config = dict(
    rotation_deg=10,
    arch='vit',
    mlp_ratio=6,
    patch_size=[2, 2],
    layers=14,
    loss='cross_entropy',
    init='kaiming_normal',
    shampoo_beta=0.95,
    steps=14600,
    weight_decay=0.0,
)
Rows from block 9, named by matrix and row number. Rows with one number belong to one attention dimension. Each number is 128 + 32 x the weight over its row's rms, rounded and kept within 0 to 255. All counts start at 0. After the name is the row's rms in percent of the matrix's.
# v: attention query, key and value (stacked) (model.blocks.9.attn.qkv.weight, 384x160, the v third), inputs 0-159
# proj: attention output (model.blocks.9.attn.proj.weight, 160x128, transposed), outputs 0-159
v.34 094 [176 142  89 135 151 111  76 137 150 122  84 143 114 114  81 115  91 162  97 143 143 110  98 115 159  92  62 141 127  87 127 132 141 153  88 104 103  81 145  76 144 113 114 226 178 127 183  94 122 138 127 136 141 144 111 135 141 135  81 113 141 122 112 185 140 111 113 182 151  89 147 138 155 130  79 162 122 124 135 176 108 144 139 147 119 149 145 152 102 124 141 122 221 108 122 125  54 134 185 153 122 133 130 108 109 128  97 112 151 139 106 123  90  93 145 127  94 140 130 142 128  77 124  69 184 138  88 111 191 119 169 138 101  74 140  72 142  87 155 148  95 118  99 107  75 220 113 102 142 104 118 195  50 148  92 153  68 121 140 178]
proj.34 098 [ 96  94  85 173  79 134  76  84 103 114  26  75 113 141  86  84 113 147 114 188  65 170  97  80 115 112 117  76 157  94 139 179 137 183 144 112  48 121 132  96 120 103  92 163 154 143 146 150 140 139  89  92 150 126 156 104 155 176 149 112  47 121 127 160 136 110 149 165 111 129 134 183  78  67 153 128 104 117 139 113  76 106 115 132 107 133 140  78 141 201 118 141 147  73 142 162  93  72 149 143 148 169 106 129  71 133 105 124  83  92 140 132  95 105  97 135 143 103 163 173 166 157 133 140 137 102 106 128 126 135 148 120 137 101 140 123 110 147 141  79 114 116  98 190 154 131 149 115  76 124 141 136 165 102 110  54 108 139 142 102]
v.35 096 [ 79 130 144 110 113 172  64 160 163 112 162 174  89 128 114 128  86  58 107 129 133 108 124 139 113 166 114  72 126  65 154 135  90 115 191 126 130  77 105  54 128 125 108  98 135  68 115 112 163 107  93 186  49  84  95 152 155 122 178 123 120 137 129 146 134 131 150 123  90 166 137 148 185 173 157 144  87 130  85 142  89  96 137 112 115 150 133 150 134 115 166 135  64 139 127 142 152 151 214 156 134 219 115 120 131 187 165 135  96 107 114 162  98  90 121 131 170 130 153 165 121  82 146 131 170 104 137 186 185 108 100  96 102 153 101 101 122  80  92 152 140 153 178  83 120 112 124 164  89  99  80 112 125 156 132 134 113 136 109 123]
proj.35 110 [ 73 147 149 157 147 159  93 105 130 110  61 144  74 157 100  85  60 101 176 138 113  80 131  64 113 155 107 102  81 105 118 115 119 153 133 181 140 140 121 100 174 175  68 142  70  84 107 151 149 129 115 170 152 136 130 126 164 176 122  96  82 157 147 109 136  75 130 198 128 130 111 152 145 106 115  94 107 133 121 130  82  56  77 107  98 133  90  95 135 151 104 144 133 103 138 151 175 164 152 174 152  93 111  95 171 165 188 103 133 108  92 122 116 124 135 159 157  62 120 154 151 114  82 177 153 144 118 112 127  95 111  87 175 211 129 154  79  80 125 141  88 147 106 145 101  82  67 164 170  88  92 103 126 115 140 117 123 119 152 112]
v.36 096 [129  89 118 154 130 157 118 140  93  58 142 137 121 174  65 122 122 131 162 118 110 140 128 184 136  93 122 118  78 132 107 127 117 160 105 132 196 124 133 178 118 149  90 124 145 121 108 122 130  98  94 146 138 165 155  89 151 110 149 163 168  76 164 133 103 144 108 145 138  98  76  83 122  87  81 146 189  81 187 166 162 109 138 216  88 138  98 110 168 134 163 153 110 146 144 159 138 135 102 136 116 146 128 131 170 132 107  95 135 104 126 172 148  95 118 102 191 167 141 104 124 114 149 114 125 162  97 120 117 143  51 137 128 105 128 218 175  17 183 127 151 188 164 157 101 121 143 137 135 111 124  91 207 152 156 114  82 123 122  82]
proj.36 097 [130 139 132 133 167  79 123 167 118 145 114  78 165  98  27 113  84  93 120 151 103 143  83 197  97 135  75 102 106 140 112  79 142 151 115 112 128 121 157 158  97 102 182  99 141 157 140 113 135 122 157 137 114 163 113 152 119 124 108 197 117  67 111  91 121 123  96 131 174 189  83 130 108 116 180 155 152 154 105 110  66 159 100  94 170 118 135 155  93 113 140 113 176 155 175  96 123 156  81 169 218 112 122 161  85 142 143 140 102 110 137 138 149 149 146  90 127 101 171  85 139 119 160 145 119 126 129  87 148 150  95 112 105 112 168 224 127 113 128 114  81 139  76 126 101  68 142 140 149  57 186 148  94 119 185 123 106 120 159 131]
v.37 102 [122 121 163  60 110 128 113 103 137  89 179 142 106 124 173 148 130  86 151 111 152 149 113 108 180 142 144 122 114 123 157 125 164 149  90 128  63 100 130 119  92 154 137 135  78 105 169 126 159 155 152 180 118 174  53 135 147 122 124 118  46 143 132 161 162  95 123  86 108 144 142 118 123 104  77 136 130 108 119 159  88 104 108 100 129 126 138 151 100 164 140 147 147  71 148  93 112 144 144 156 149 195 177 121  97 153 140 108 164 123 107 100 118 111 150 147  95  92  62 134  71  63 191 140  58  79  82  95  94 164 105 134 120  74 109 128 120  96 179 138 105 106  37  69  76 156 135 118  91  63 120 102 103 156 100 135 174 126 167 143]
proj.37 101 [132 134  69 100 153 174 173 121 136  76  99 116 104 131 185 167  99 181 133 138  73 143  66 108 119 135 136 180 127 153  78 142 148 140 109 148 144 130  96  93 123 179 113 164 105 215  74 150 134  73 109  88 120  74 153 167 157  96 205 114 132 138  64 124 150 189 127 140 134 114 182 167 114 108 110 132  85  64 151 116 100  66 112 143 122 123 143 115 145 175 102 151 140  84 180  63 149 156 166 166 144 144 125 146  92  97 140  70 151  99 114 104  79 159 155 129 101 131 133 137  86  70  91  88 133 104 128 132 132 132 161  99 162 127 125 129  98  84 125 162  66  95 103 137 163 121  92 144 105  88 125  99 155 135 118  78 176 121 117 112]
v.38 098 [126 150 145  69 111 137 108 169 137 130 158 119 101 150 155 120 142  84 111  91 137 140 177 142 155 104 144  53  64 134  94 126 166 116 150 110 134 228 186 171 123 170 131 146 156 115 140 144 148 141 111 134 196 121 134 131 136 135 161 110 106  85 189 138 154 124  86 164 121  70 141 218 129 119  83 154 132 121  85 117  71 146 115 111  81 167 181 122 117 147 122 179 204 156 134 176 116 144  62  97 141 143  82 123 154 134 109 130  82 120 149 186 205 169 134  99 163 129 112 153 134 157 102 118 133 116 120 115 163 136 141 145  91  63 120 136 151 103 139 142 118 127 124 174  97 121 216 183  93 126  95  92 124 161 117 141 138 128 152  99]
proj.38 100 [ 93 120 126 119 128  94 148 107 100 126 157 169 129 145 133  99 125 106 160 155 148 116 148 114  80 168 162 167 105 172  88 150 137 148 128 152 158 165 133 129 159 100  75 155 115 162 109 154  91  70  28 101 142 139  10 143 168 135 136 134 149 127 143 124 198 150 139 113 123 117  87 140 120 114 145 129 149 110 128 115 150 149  81  82 128 143 124 154 109  86  97 174 144 110 109  96  83 178 129 150 119  73 126 153 149 114 169 109 107  72 123 174 145 132 177  83 160 151  85 124 111 145 186 138 156  89 160  90 172 108  90 163 146 110 130  77 144 109 134 114  82  74 158 143  77 153 146 145 180 130 102 174 127 158 143 138 155 124  75  19]
v.39 090 [125 151 149  83 134 155 135 157 135 144 114 165  65 126 170 165 123 130  51 139  77  91 130 178 110 167  74  44 124  67 158 133 110 124 119 135  83 154 188 184 138  94 105 155  79 125 174 160  71 168 186 174 139 133 111  93 116 184 103 145 177 144  77 106 116 122 145 157 138 130 151  40  84 124 167 109 123 119 121 113  91 165  46 153 166 122 113 103 114 112 155 135 153 126 101 143 116 118  53 101 115 125 144 119 130 122  87 122 137 136 127 133  82 150 138 115 186 170 132 137 145 113 166 123 141 126 138 165 146 183 131 168 136 135 126 121 129 176 153 164 145 134 188 167 105 189 159 147 127 107 145 175 109  94 173 116 149 173 151  87]
proj.39 093 [106 123 119  87 148 126 104 154 141 120 124 154 124 112 110 172 134 191 139 162 100 140 152 143 156 111 174 100  78 142 123 109 149  95 105 153 112 124 156 155 111 116  95 172  92 112  94 136  75  82 221 139 139 104  92 153  91 123 109 163 149 149 107 130 106  74 149 138 110 161 106  70 147 114 176  81  87 130 124  85 134 138 129 153 132  76  77 151  91  79 194 141 117  66 186 126 157 117 106 203 102 160 107  99 131 100  77 185 158  96 116 152 140  97 143 123 198 115 118 105 113 170 195 174 103  56 126 138 104 117 157 136 155 118  63  86 168  89 132  58 126 147 188 108 147 131 121 142 104 128 119 141  97 152 132  90 162 165  88  98]
v.40 099 [106 110  88 104 186  67 178 160 167  97 118 190  61 123  94 124 152 173  99 145 101  99 102 124 144  73 113 128 182 136  93 144 154 137 128 118 139 135 111  75 133  57 182 171 192 139 157 104 153 128 192  83 131 115  88 153 123 131 164 146 155 121 156 130 152 125 183 128  93 125 165 105 126 152  89 128  96 109  85 107 160 126 115 130 153 161 122 148 150  83 137 146 136 118 108 166 134 118 165 123 134 145 106  83 191 138 145 129  99 102 155 164 161 172 151 142  84 126 185 144 101 160 144  81 175  67 126  93  71 135 181  78 159 119 160 134 127  69 144 123 170  87 163 121 181  99 121 113 117 129 118 121  84 182 123 200 173 171 119 163]
proj.40 100 [115  94 113 145 159  98  78  89 139 104 131 101 121  84 132  62 120 134 193  72 112 109 106 149 117  88  85  93 142 112 106 162 151 173 129 129  93  64 141  60 139  51 139 110  98 208 129 123 130 123 152 107 114 145 119 157 155 134 121  85 172 127  93 114 190 105 201 111 129 134  84 134 111 116 116 180 161 121 101 169 107 137  89 147 115 132 146 150 157 157  99 117 144  88  94 130 115  50 130  85  77 151  89 143 112 105 114  64  95 145  78 153 157 129  97 101 137 106  99 156  85 149  76 173 114 127 138 107  74 110  82 148 151  82 120 140 165 153 149 119 214  92 188 109 130 147 170  82 132 109  94 136  87 159 150 138 126 131  92 105]
v.41 083 [178 111  64 104  92  93 182 114 129  90 104 126 102 110 168 117 114 138  88  81 108 143 121 145 166 149 131 116 136 104 151 188 127 179 110 108  92 147 197 163  92 153 100 153 142 107 119 150  97 113 139 146 133  51 170 145 131 134  98  97  93 170  67 164 103 143 120 152 185 125 176 172 117 105  92 188 115  96  75 101 110 100 101 176 107 130 109 165  97 141 129 149 129 143 138 130  61 209 101 121 103 122 151 101 160 157 143 143 103 156 170 162 128 170 174 151 114 182  89 132 132  81 138  63 171 109  90 108 144 118  84 120 150 158 176 168 158  76  84 113 113 166 135 162  66 197 128 101 122 122 158 141 159 115 127 117 145  81 143 156]
proj.41 085 [179 115 123 149 131  23  66  71 116 138 112 128  95 150 137  91 159 103  78  98 111 194  59 149 104 103 143 146 168 116 140 142 110 173 146 139 149  71 107 125 131  97 114 160 154 123 162  67  94 108 153 162 152 142 105 121  99 129 115 178  91 122 111 117 165 110 118 205 118 133 122  91 170 148 146 179  83 105  58 144  78 114 110  85 131 122 107 121 103 163 131  93 122  87 141 121  98 145 165 146  75 127 167 177 113 124  84 182 118 150 217 180 119 211 134 115 125 148 116 140  84 117 171  79 142 103 116  94 158 190 137 142 148 154 137 137 169 138  81 142 124  86 153 137 134 150 173 131 143 109 139 136 136  94 112 135 119  99 178 115]
v.42 099 [ 97 138 138 113 215  70 123 106 114  89  40 105 103 139 112 122 162 104 161 167 163 137 145 118 123 145  82 132 111 113 133 135 157  89 175  55 131 117 130  98 127 157 117 129 221 134 157 135 121  83 179 103 112 139  98 146  98 108 128 142 100 170 116 114  65  78 115  68  89 123 136 126  86 136 121 127 145 149  89 163 128 164 131 127 124 151 165 105 117 114 183  91  65 172 128 115 135 138 129 135 174  88 106 151 123 135 173 198  76 163 136 184 135 133 118 173  83  84 147 119 107  95 119 190  31  64 130  95 124 164 126 125 131 130 119  92 128 135 159 112 130 160 138 138 182  86 107 128 102 118 111 159 174 116 113 137 162 185 143  94]
proj.42 099 [110 108 143  62  79  82 126 158 118  76  96 138  71 121 117 103 136 120  99  63 149 133 121 145 155 160  73 166 117 154  86 175 104  83  92  99 106  99 133 124  90 113 136 119 121 146 175 175 126  82 117 157 146 147 174 117 128  70 110 132 131 148  82 104 141 110 119  95  44 119 162  69 109 163 146  84 180 159 104  93 149 164 150 174 119 127 182 163 141  88 148 129  68 159  86 142 148 148 175 138 149 125 126 183 120 189 165  72 121 108 106 106 151 135 123  96 148 124  81 150  76 131 108 131 103 135  95 109  53 105  87 153 138 156 159 103  92 138 132 189 139 169 161 173 171 136  90 159 118  83 112  78 114  83 119 170 145 151 161 106]
v.43 101 [ 81  81 113 124 108 178 109 148  76  99 161 132 133  83 119 133 181 158 111 157 205 156 128  97 172  73 170 157 128 114 179 131  84 150 122  96 179 130  78 133 164  98 132 114  96  97 139 161 130 141 106 153 169  82  64 112  98 119 153 113  93 142 168 116 162  91 118 140  81 127 135 118 179 158 115 111 179 119  61  87 173 163 134 127 139 152 106 149 121 149  70  89  82 129 136 164 132  96 142 145  96  75 173 123 160 142 104 120 148  93 179 138 146 139 110  78 162 110 167  69 126 144 152 175 167 169 123 115  80 109  60 100 133 110 150 129  55 182 135 172  88 127 135 103 153 142 141 122 180 148 172 134  67 144 115 137  91 151 164  97]
proj.43 099 [ 91 108 135  86 106 100 166 103  85 128 113 105 168 113 165  66 134 224 181  99 177 103  47 138 175 143  75 156 119  72 173 105  97 120 136  86 155 101  89 168 159 134 143 130  86 186  75 127 144 150 116 117 149  98 179 151 136 122 148 136  98 147 102  61 162 132 141 159  80 110 138 106 133  48  85 182 125 131 103 109 110 112 124 125 175 134  94 108 144  99 109 138 150  88 124 141 150 132 158 151 149 175 102  69 119 102 120 133 109 156  65 162 170 147  74 132 102 131 128 119 119 113  98  75 119  88 165  89 148 147 166 146  76 164 151  67 133 152 122 124  93 115 122 151  88 131 152 106 102 198 163 110 121 125 169 158 121 157 161 123]