python train.py --model="image classifier" --dataset="photos of plants, animals and fungi (iNaturalist)" --train_examples=38949 --image_size=32 --crop_scale_min=0.7 --horizontal_flip=true --translate=0.12 --rotation_deg=10 --targets=["class", "species"] --num_classes=[15, 646] --arch="vit" --norm="rmsnorm" --norm_position="pre" --hidden_act="relu" --mlp_ratio=6 --head_dim=64 --fused_qkv=true --bias="none" --qk_norm=false --parallel_block=false --inner_norm=false --patch_size=[2, 2] --layers=14 --width=160 --positions="learned" --pooling="mean" --mixing="mixup" --loss="cross_entropy" --init="kaiming_normal" --residual_init="zero_last" --optimizer="soap" --beta2=0.95 --learning_rate=0.0019 --beta1=0.9 --shampoo_beta=0.95 --eps=1e-08 --precondition_frequency=25 --max_precond_dim=512 --one_sided=false --adamw_lr_other_params=0.0016 --ema_decay=0.99 --max_steps=14600 --batch_size=192 --epochs=72.0 --lr_schedule="cosine" --final_lr_fraction=0 --warmup_steps=430 --weight_decay=0.0 --adamw_weight_decay_other_params=0.01
Rows from block 2, named by matrix and row number. Rows with one number belong to one neuron. Each number is 500 + 25 x the weight over its row's rms, rounded and kept within 0 to 999. All counts start at 0. Numbers have three digits each. After the name is the row's rms in percent of the matrix's.
# fc1: MLP up (model.blocks.2.mlp.fc1.weight, 960x160), inputs 80-159
# fc2: MLP down (model.blocks.2.mlp.fc2.weight, 160x960, transposed), outputs 80-159
fc1.636 103:487518510487513549494502517548455506452482514493521460509512523502468547481547523493443514484496515471513493490457484525525486491478514444518485511490490531497483509512494493503504484530500504506512480504523482461480514465521519493494479510
fc1.637 104:551474521453452439466505494525521481480524464525534538471490507481494508529523506472508481546444470526479517477486527502508479525515493511492488523512484491512528509512477514505525458525450529501490498492528532486500463475521517482462482533
fc1.638 098:492529526483491519522490500492490506545468519526513503511481508493525472520510493495478479512509471467516506498477502489530491497465489547482559483544496477482505475511484453523482468469477514518459483503496566507521509503481502514478517498
fc1.639 090:514499512525483512477538472502505481514513482441514535501505534502484481500531461509497516533504532488544448472525514508509539471517507529535530473512512498530491508517523495518558555530492498518488491441555533494459488508510508471511519505
fc1.640 066:492532473469518487529541538456473513575464500542492429509511463534486539486499534493476482553458536445486520479463483505530533487525498481506523503521531521516557500529519485512495512477471489510484488503553488494491504508493486483515450523
fc1.641 101:507469533541510498474492526452520514504509500511525504488527524455560504522468483492523476522494452518481480421505507510496482459484473490505471541488472531468475510531513566512526469470500543512467529506507525528439510527470515494468476564
fc1.642 087:520488467507497472464476529500471519501504516480495501523513533545501484508479517524484534500515549538519511503478469493512478454450482488486497476515485484479518476537541502478509499509552480489495471503522528494498549544484450478532506491
fc1.643 095:487480514461492512447423483496526526518524500506464491522490524509515474476488516503492458503478509489498443520481477531514548484522473514511506551508517503521483529467504486513534526543562487481492497528483540544485524496480505472466475520
fc1.644 108:500486540543518476495549458485482484490533475509489520526508477503524503473510465480529519496532470484480485520482483511531503424449476495477474535500492496530505496515532524454513506511533485512488521476483511503528468496467534506488452547
fc1.645 090:515496487514486488514446518504482548513517497459495496473539506481479517463499523449510487531509525463507514520482526470520478502450514491526518489470510518499483523461540521494482548491506481505525461506470503479491519498478509479507490482
fc1.646 097:499498470477479543505491474465529552502494469517493501477492528504469515487537506490523481478531500475465515497518474501475477464509511507511507505494498485513463454516555508510461511528499499507500464457544452549534571552511541499451479480
fc1.647 087:492491467473498473499489504464477522518445481484495495528543479492476429495434514477490486502525532505501497504436479470482512481461505502475481509476478494489484508453510495490466533521522515486517449483507522509533536514537504472498492516
fc1.648 095:519494468475491488508479535526457545513483495493487516519482479473478469491516511452460451493541518446508500548450478529449524451551528474476502540514517477509492493493463502489487503467489513496516498515501455526478488531498491466465488457
fc1.649 098:513496472486496505509487520496475538513497487502482496484504503471508491524528491481518522497502555519489460481521474536521551491537534495460456493529502521483532542478491513468433541493509443494512552496533488531480541524447514513504546490
fc1.650 101:513507476470523499478508497506510527471473500492533508492520526488495481515523517484506509493516453536522478503517452472478475504485491461509494487521504559485489506535493482530519516530468502491476533546488519513465532462495508540483538495
fc1.651 116:492456510534453504529480459518476484538512521478501512542528525470524500465513485520440503466514492518458527491513476523490471487520511522469501485474517490547500494479510505541511527518514535519482486555524488520454481526519522507474510534
fc1.652 101:512469482489473463545519517483555496472508486532523539446505508481485558460484516486474499516527524510519500516529518491516465484498518487507480486447481509498489536497513462485465460466489501535521497477533488507490499476471535517494504511
fc1.653 090:558484488498481492496486533545495496482500485505476574528478528489473505538529511485514439528506536499529504532517515487545502494470503545516502520523495493497490510487528477469541531520448510487508423510491489497517533547458551515505501504
fc1.654 103:513497490524470504499500513491518551539474508487519516485550522524479561500491534498512527489507530491497450481491496528499514542482487457503524523490482489494498518550515521531522480447502463470493518541477487526504463502479480462548469485
fc1.655 112:524506498509532479518470467478504515509486498471471500452487499511513514487460517531516474526483488513445479478488540449510513481500453465518485509530526503546470449490498518519499487545526451511476542487483446491507459513505491475482498523
fc1.656 090:472481516506541520501490488485465522510554515428544499517522512499506510548526517445489500481506506513518487451517481493504520513461492542556473519514518482488522476488499493540543477488492431479510492525520527473481512517515503481531512506
fc1.657 098:520510529474471488473482476480451505473463521523479499508542504513550483535479534516493503502472524552498504507500500478533488512503510446526487517505506469525545466478490492496525497502521514480468519519524500463464519498523464520483480486
fc1.658 094:505472476482481514521500491504478517495461504528533530498490512466502481540480507497437487517449500493504488501494509544527477576485493497455505522448547483486536528527497499516528494528504517555483478486467464463476504503496573526502524462
fc1.659 102:499502530520511451537525501457469487477468521514509532525483520463457479552481538479465487491513531521497522538493515527487509488502510477514459496480489516512521522493525517502522484531466537477484501506532470501519488511534489496485514525
fc1.660 094:529426481502478507483509454479510476515495492500490507500521552452518514468514489488531496503502496493525507535478550498490526511515487492509530431502526475490518494492498521526452479488481518468476517496506451464524533475508474506495492503
fc1.661 103:502470472517542508478478513505495515487493479488453497495537545496511479449466507500470495601516529441543488497512519446543490552477498509480484488508518477463471515470481472514525511515514490474437520527503521487535501469531492477517545497
fc1.662 104:525509499491519538531517533499545488468484481490509493479472519498470512510512521500466490491489499471483525532501554540501481494517509543539520492487490516524511513480518443515491476549504470488519466479505516470499506519496491475501509508
fc1.663 094:548470488553511541443493500526470467521481514486509452482476520469524493503475540542462521457526526527508509504494471463471492476487475475508523479458458469525503526538538482500523427522515482485511484501513508446513527559485483501499472509
fc1.664 095:496497501525492485539456525526506497486503475496530517505517513514536475503514505516449513513500557499521501473466480478472466508483500454513497499493546474481501499500446460518484458500510509500456502479488531455519483551484510496508521487
fc1.665 108:482495503524535516492483479468475513506543472497498482491514525479500500542479506506513553474512517480463459500465493473527536523490480485517499519449556497531517492527474524542484491485529429502476507518467469534540467506526490547524464506
fc1.666 104:506500478504503458527536487514515473535512481513517533464448476493421548493496497495521498532478537546505525531485505467470534525523514504535526491526513516501496509469527496466501509497515507456523481478507514471482500467483552564494540495
fc1.667 096:531502478509509524507553457502452486527478517468510504468526502476545508482465538521500479501537509567509488490521489489466472486488483508467510509523490492480504437469470513493492476464475488505464528519509482487466521473497482502531540512
fc1.668 086:514477466521486479504539475484488502485499501493506546511500526533525508522504513508531510486530538483563504478514484564451483499506465514479525490528507535507462472487512527548498490497497480490520543507476499473495510500503557466510525535
fc1.669 115:510497452454532489472479518498495498526523492487488502496555487475498481524476508519563505490503505522536497500478501528505471519475538453503484515495498454489487521468527499537471520482490511497481511518510534535495494544502551497492486556
fc1.670 102:520478484485519538487497522477491488516499484514476493510495501456530517482481522491510489502503526475491495502506496451478491453510512500530477537531487457496462519499514508509520466537508496546503526454498496479491517516522512468517465489
fc1.671 098:474495541496524525475493537548480482512551444478459504532524498490476499560476491501478527531502514501526516470500528510484499508484533458569435504507506452540519492503540507481514467500476497498465477531492546516560497498509497487499481518
fc2.636 104:504527493487481490535552537519474495483498490535503465514513487559523481502483507506486485478525460509488490458486466514475469538502501506479493481525507484537546488490485515475474495453503480457495535526524491525488488513496498503488524537
fc2.637 100:512525471519500531507514477522516506452504502504534479513509519566484530512518501502493490486503495532450513515504527519455507511490528534462497517501489487547474521512482519529469474515543485480498514534509491454475505505500532524514435530
fc2.638 094:547485459502550480536500502496535481487519525442472514511483478484493513486472524523508543487520515510508476515556500517488469470546484429490505514513517535496523506519526511484481502508468494477497524495541478530474540502541489505523499447
fc2.639 091:485532520498502474535529485457511441468525463497499509498485520510527504522507477523489472488520520475514536501489482501472519494553496471498507509545550487469520468480497510487491502496489569515524496486530460480486537472496445505518494534
fc2.640 058:578474503494492482513498472480511505519533490501483480487529538502545485506507483502470529478518470521497489508470448478461493473507459520464531545536469474495435454481511483506502473511484506505479517541518487507518499469484513513470499468
fc2.641 093:478492510497544491483498470523541478482502520521460515471507529548479499493500526528471494523483514520500476538542493510515512575496523471520550504550493487509473488486486507571510538546553532467514482523501465462462519466516487509450468481
fc2.642 084:520471468426496514486472519518507452501516488497517529501496520538503505457516512507539443539503504507483527494465445458487494526526506459521507501486503509497468503473494489486502512518502490482481509483486474520537487460495478484522471488
fc2.643 106:482470527513522457513495542497514536451497511508477504498501491506502461479489485569523514503536484521525496493511506501485544512524507477472524473542494559488453518476431527533512488474531497525561497462506502491493521473518491530535503503
fc2.644 106:496568472541477461487440500493491493476503477507562522490494491503501469490518476535537528512526478511466509486522522484462489518488484474509492483509525517515504479509499562480504530495530536548527499477465503475484503466525476499472481478
fc2.645 089:529526468489487516520518499504552477461500481485531463519533497543514528453551475525475460518480503519466497547472457499487490516510503506490497490515464499477539476491471469509515513506476523433482533483526534480514498472478473492517499527
fc2.646 094:519479517471517481502507499535542499459496488479535482480494484519497471519544481542514505518520526503514473480533481536532535502503517489465466509516462519491494569484465500526510509495510568501520477548512534497484490496517471522509488466
fc2.647 092:524519478478511536525515493491537458494494522530548484491538523507507522491550472495502452521467478502493483517534516489468508486504530504525478469530500473479487472470488486528473503489517525473487503487528489485504480476498481457505528488
fc2.648 093:493542526517529496472549490518511524469494483491521480518526504513483505488527491490523505512452490526489487532519495519475443523498457486526519491550498512473485493465498444502560509483517536481466542541532549515505464478423483504536474539
fc2.649 094:495527554446531509472461454468529505499515527523504459485448494508487499508497518505481469420507520543492496503506487498503510500474493468486473498531477475477491513514509523522516540474502509490506518513465471521457430510516455458530468492
fc2.650 103:556506489540538505531536459478481502498503494526518464526500504478511519481511517518481510475486469460483455496509446499521464557495475474504473507502514468497519493501492525481482504509509541521475507491479504509457506497491480498534494479
fc2.651 130:509538500485508481509526433497488446464505559497491463506485541530477507501498504554483534489503454524526449499559481498499489501497500497507523513439511476472503476472491493470493515526481500479496531464528517489494459503450489487493514523
fc2.652 106:489516522482500489501515460501511491518519486503478471490505534543523476500484489534460509479484477504476504481494517520437541486518489501481511505492530475451494475499487544445522504502460496441502526500488498479525463463495457513460468473
fc2.653 093:531528472511516494480501522482504476460504488500530499522492501487509490468506485519510449470505485525511492563478474530451496530552470448474500495544503487472519477508463498481478473523519488484530503473548556487466509494510428501508481511
fc2.654 102:480479483500512550480497460471498470496476519524561501494441521532517487514477516484516480502508524545546460520538489509490488503490491438522468424517493503479485521507490537522521485485474516503508503485466491467481496527488434492495469492
fc2.655 115:501518516499474515523487531465469452498459455482537537505524478477493471508486511554524515516499513515493516470478466476511501491513511516504481508519507514516513522532494466457501496551481546526522522486511505502501529478525543501507503521
fc2.656 076:572562459468479457514509518498502476465495519523504497495476529483567511465505518535497456494499497512534507473503463515492503487538483510547489486500495490460468468468463554551476527514476585461518499482499511497492515461513487468488508511
fc2.657 096:502527485486518526490537485539508488498514488478538523503501507494509497486542505513492508476527501513473458492497549527448474499525512424486472515562486507495502509457476545469510519493513501527473473508461496458534510490476471505504492540
fc2.658 098:481485488490505518512509460495544489467533552474512501479481491501529491494524503541512500493482526535525492468497503434453514478491521458517508535572524513470487483498471498524501493513532545485442517482491514478496499494482445535534446470
fc2.659 097:486520503477505546511506511493538482459524489531539505512485546479513493476495485490516462535469474484507492501487508471504483480534453489470510516545484503474465501482473534520474518552456556552509513479509507511475473526507508506499481461
fc2.660 105:469505522501520529441508536495503459524501498523485505437506493483481501508508483485494514444474499523522500500489525483447521552542486452514485538544465491495533500496503533491520518470469472510513533489505486460490489469500475511469494498
fc2.661 103:470535472481479537511504446516529488484477532546526472475512502520490509505498464538497503470503513510495460524512435516481516463498537508546515504500486497476497492541479502488491521485505483478486476512502502440480501486494442515499465502
fc2.662 106:502501490479483485506482504509463436468507537464483488515494513477513542502497489513481503514506484524445512540485518532512478490533503494489522512492496473444436505482525491535477488531516483441525449521518483526501531467494480483517518490
fc2.663 096:502473453488489547497518489465486472474495493488490508461474568538510495491541500521539496501527492475484474534495511501496473466503508506495471514503528494474542532483509497554498541511501498483492491474463490472498534468486455458522463532
fc2.664 095:523503479495519473526512509498484459487520529502507486509454532498526488482545461519464460475524527513517535493517524490469508500536462505540478494496513500449488499513516523508467499479489581535512487509503487507484558478520475543485498498
fc2.665 108:513475497459494485498506494471499479458491534496520485481519513524509499464523518541515512494508498527495462495464490498507542417494455516502439523484519456500484510457519503504489495520451517509519559487484510519550511515518494495486477519
fc2.666 103:524468512536526509501480484484514499491551538527538548455486472492472478493518476524498485474472480552487507495495494512478496543558493473505475462485515471466481507518478509531460497483502523484553481503488504504514507494503475498519496496
fc2.667 099:483496491484554521498508464518507488489488513497517465475457492484490541515530475516533515469492492524526519499533479484493497474580500475526476473542505509555468508485494525495485518487458478514475481506494497467492451475475492493498473515
fc2.668 081:497528471477550472522524491509507474467465490492543489497515532504503502477553524514453471528501483505517534508497507510467475502566480488493482465533526469481467501476492515501478519489449535491504485513558529521474515457496476493500474521
fc2.669 115:485504492483501497454469505533511513505511520538501481467536487520545520525504491504457509556480487523494524545503446493486498523512471499516504507474473474446520463479510551532530503513511529484544506470492480505476461511515471495517448505
fc2.670 108:509520475500480549488517485506525516487476521472473512507544496534524474509502508550517481479522502512514469508508523527509487517484494534493510522511496452483502504508511508512522465517526513469490484492542491471490546432512521451540508531
fc2.671 094:491498473498524453507459473489484513470538473509476480527493513461502512507536493529495529477507544572513542514540482473492494525553500505505500470540476479484527486504514460507528502515521487511469551542502503474457504481491446519497486545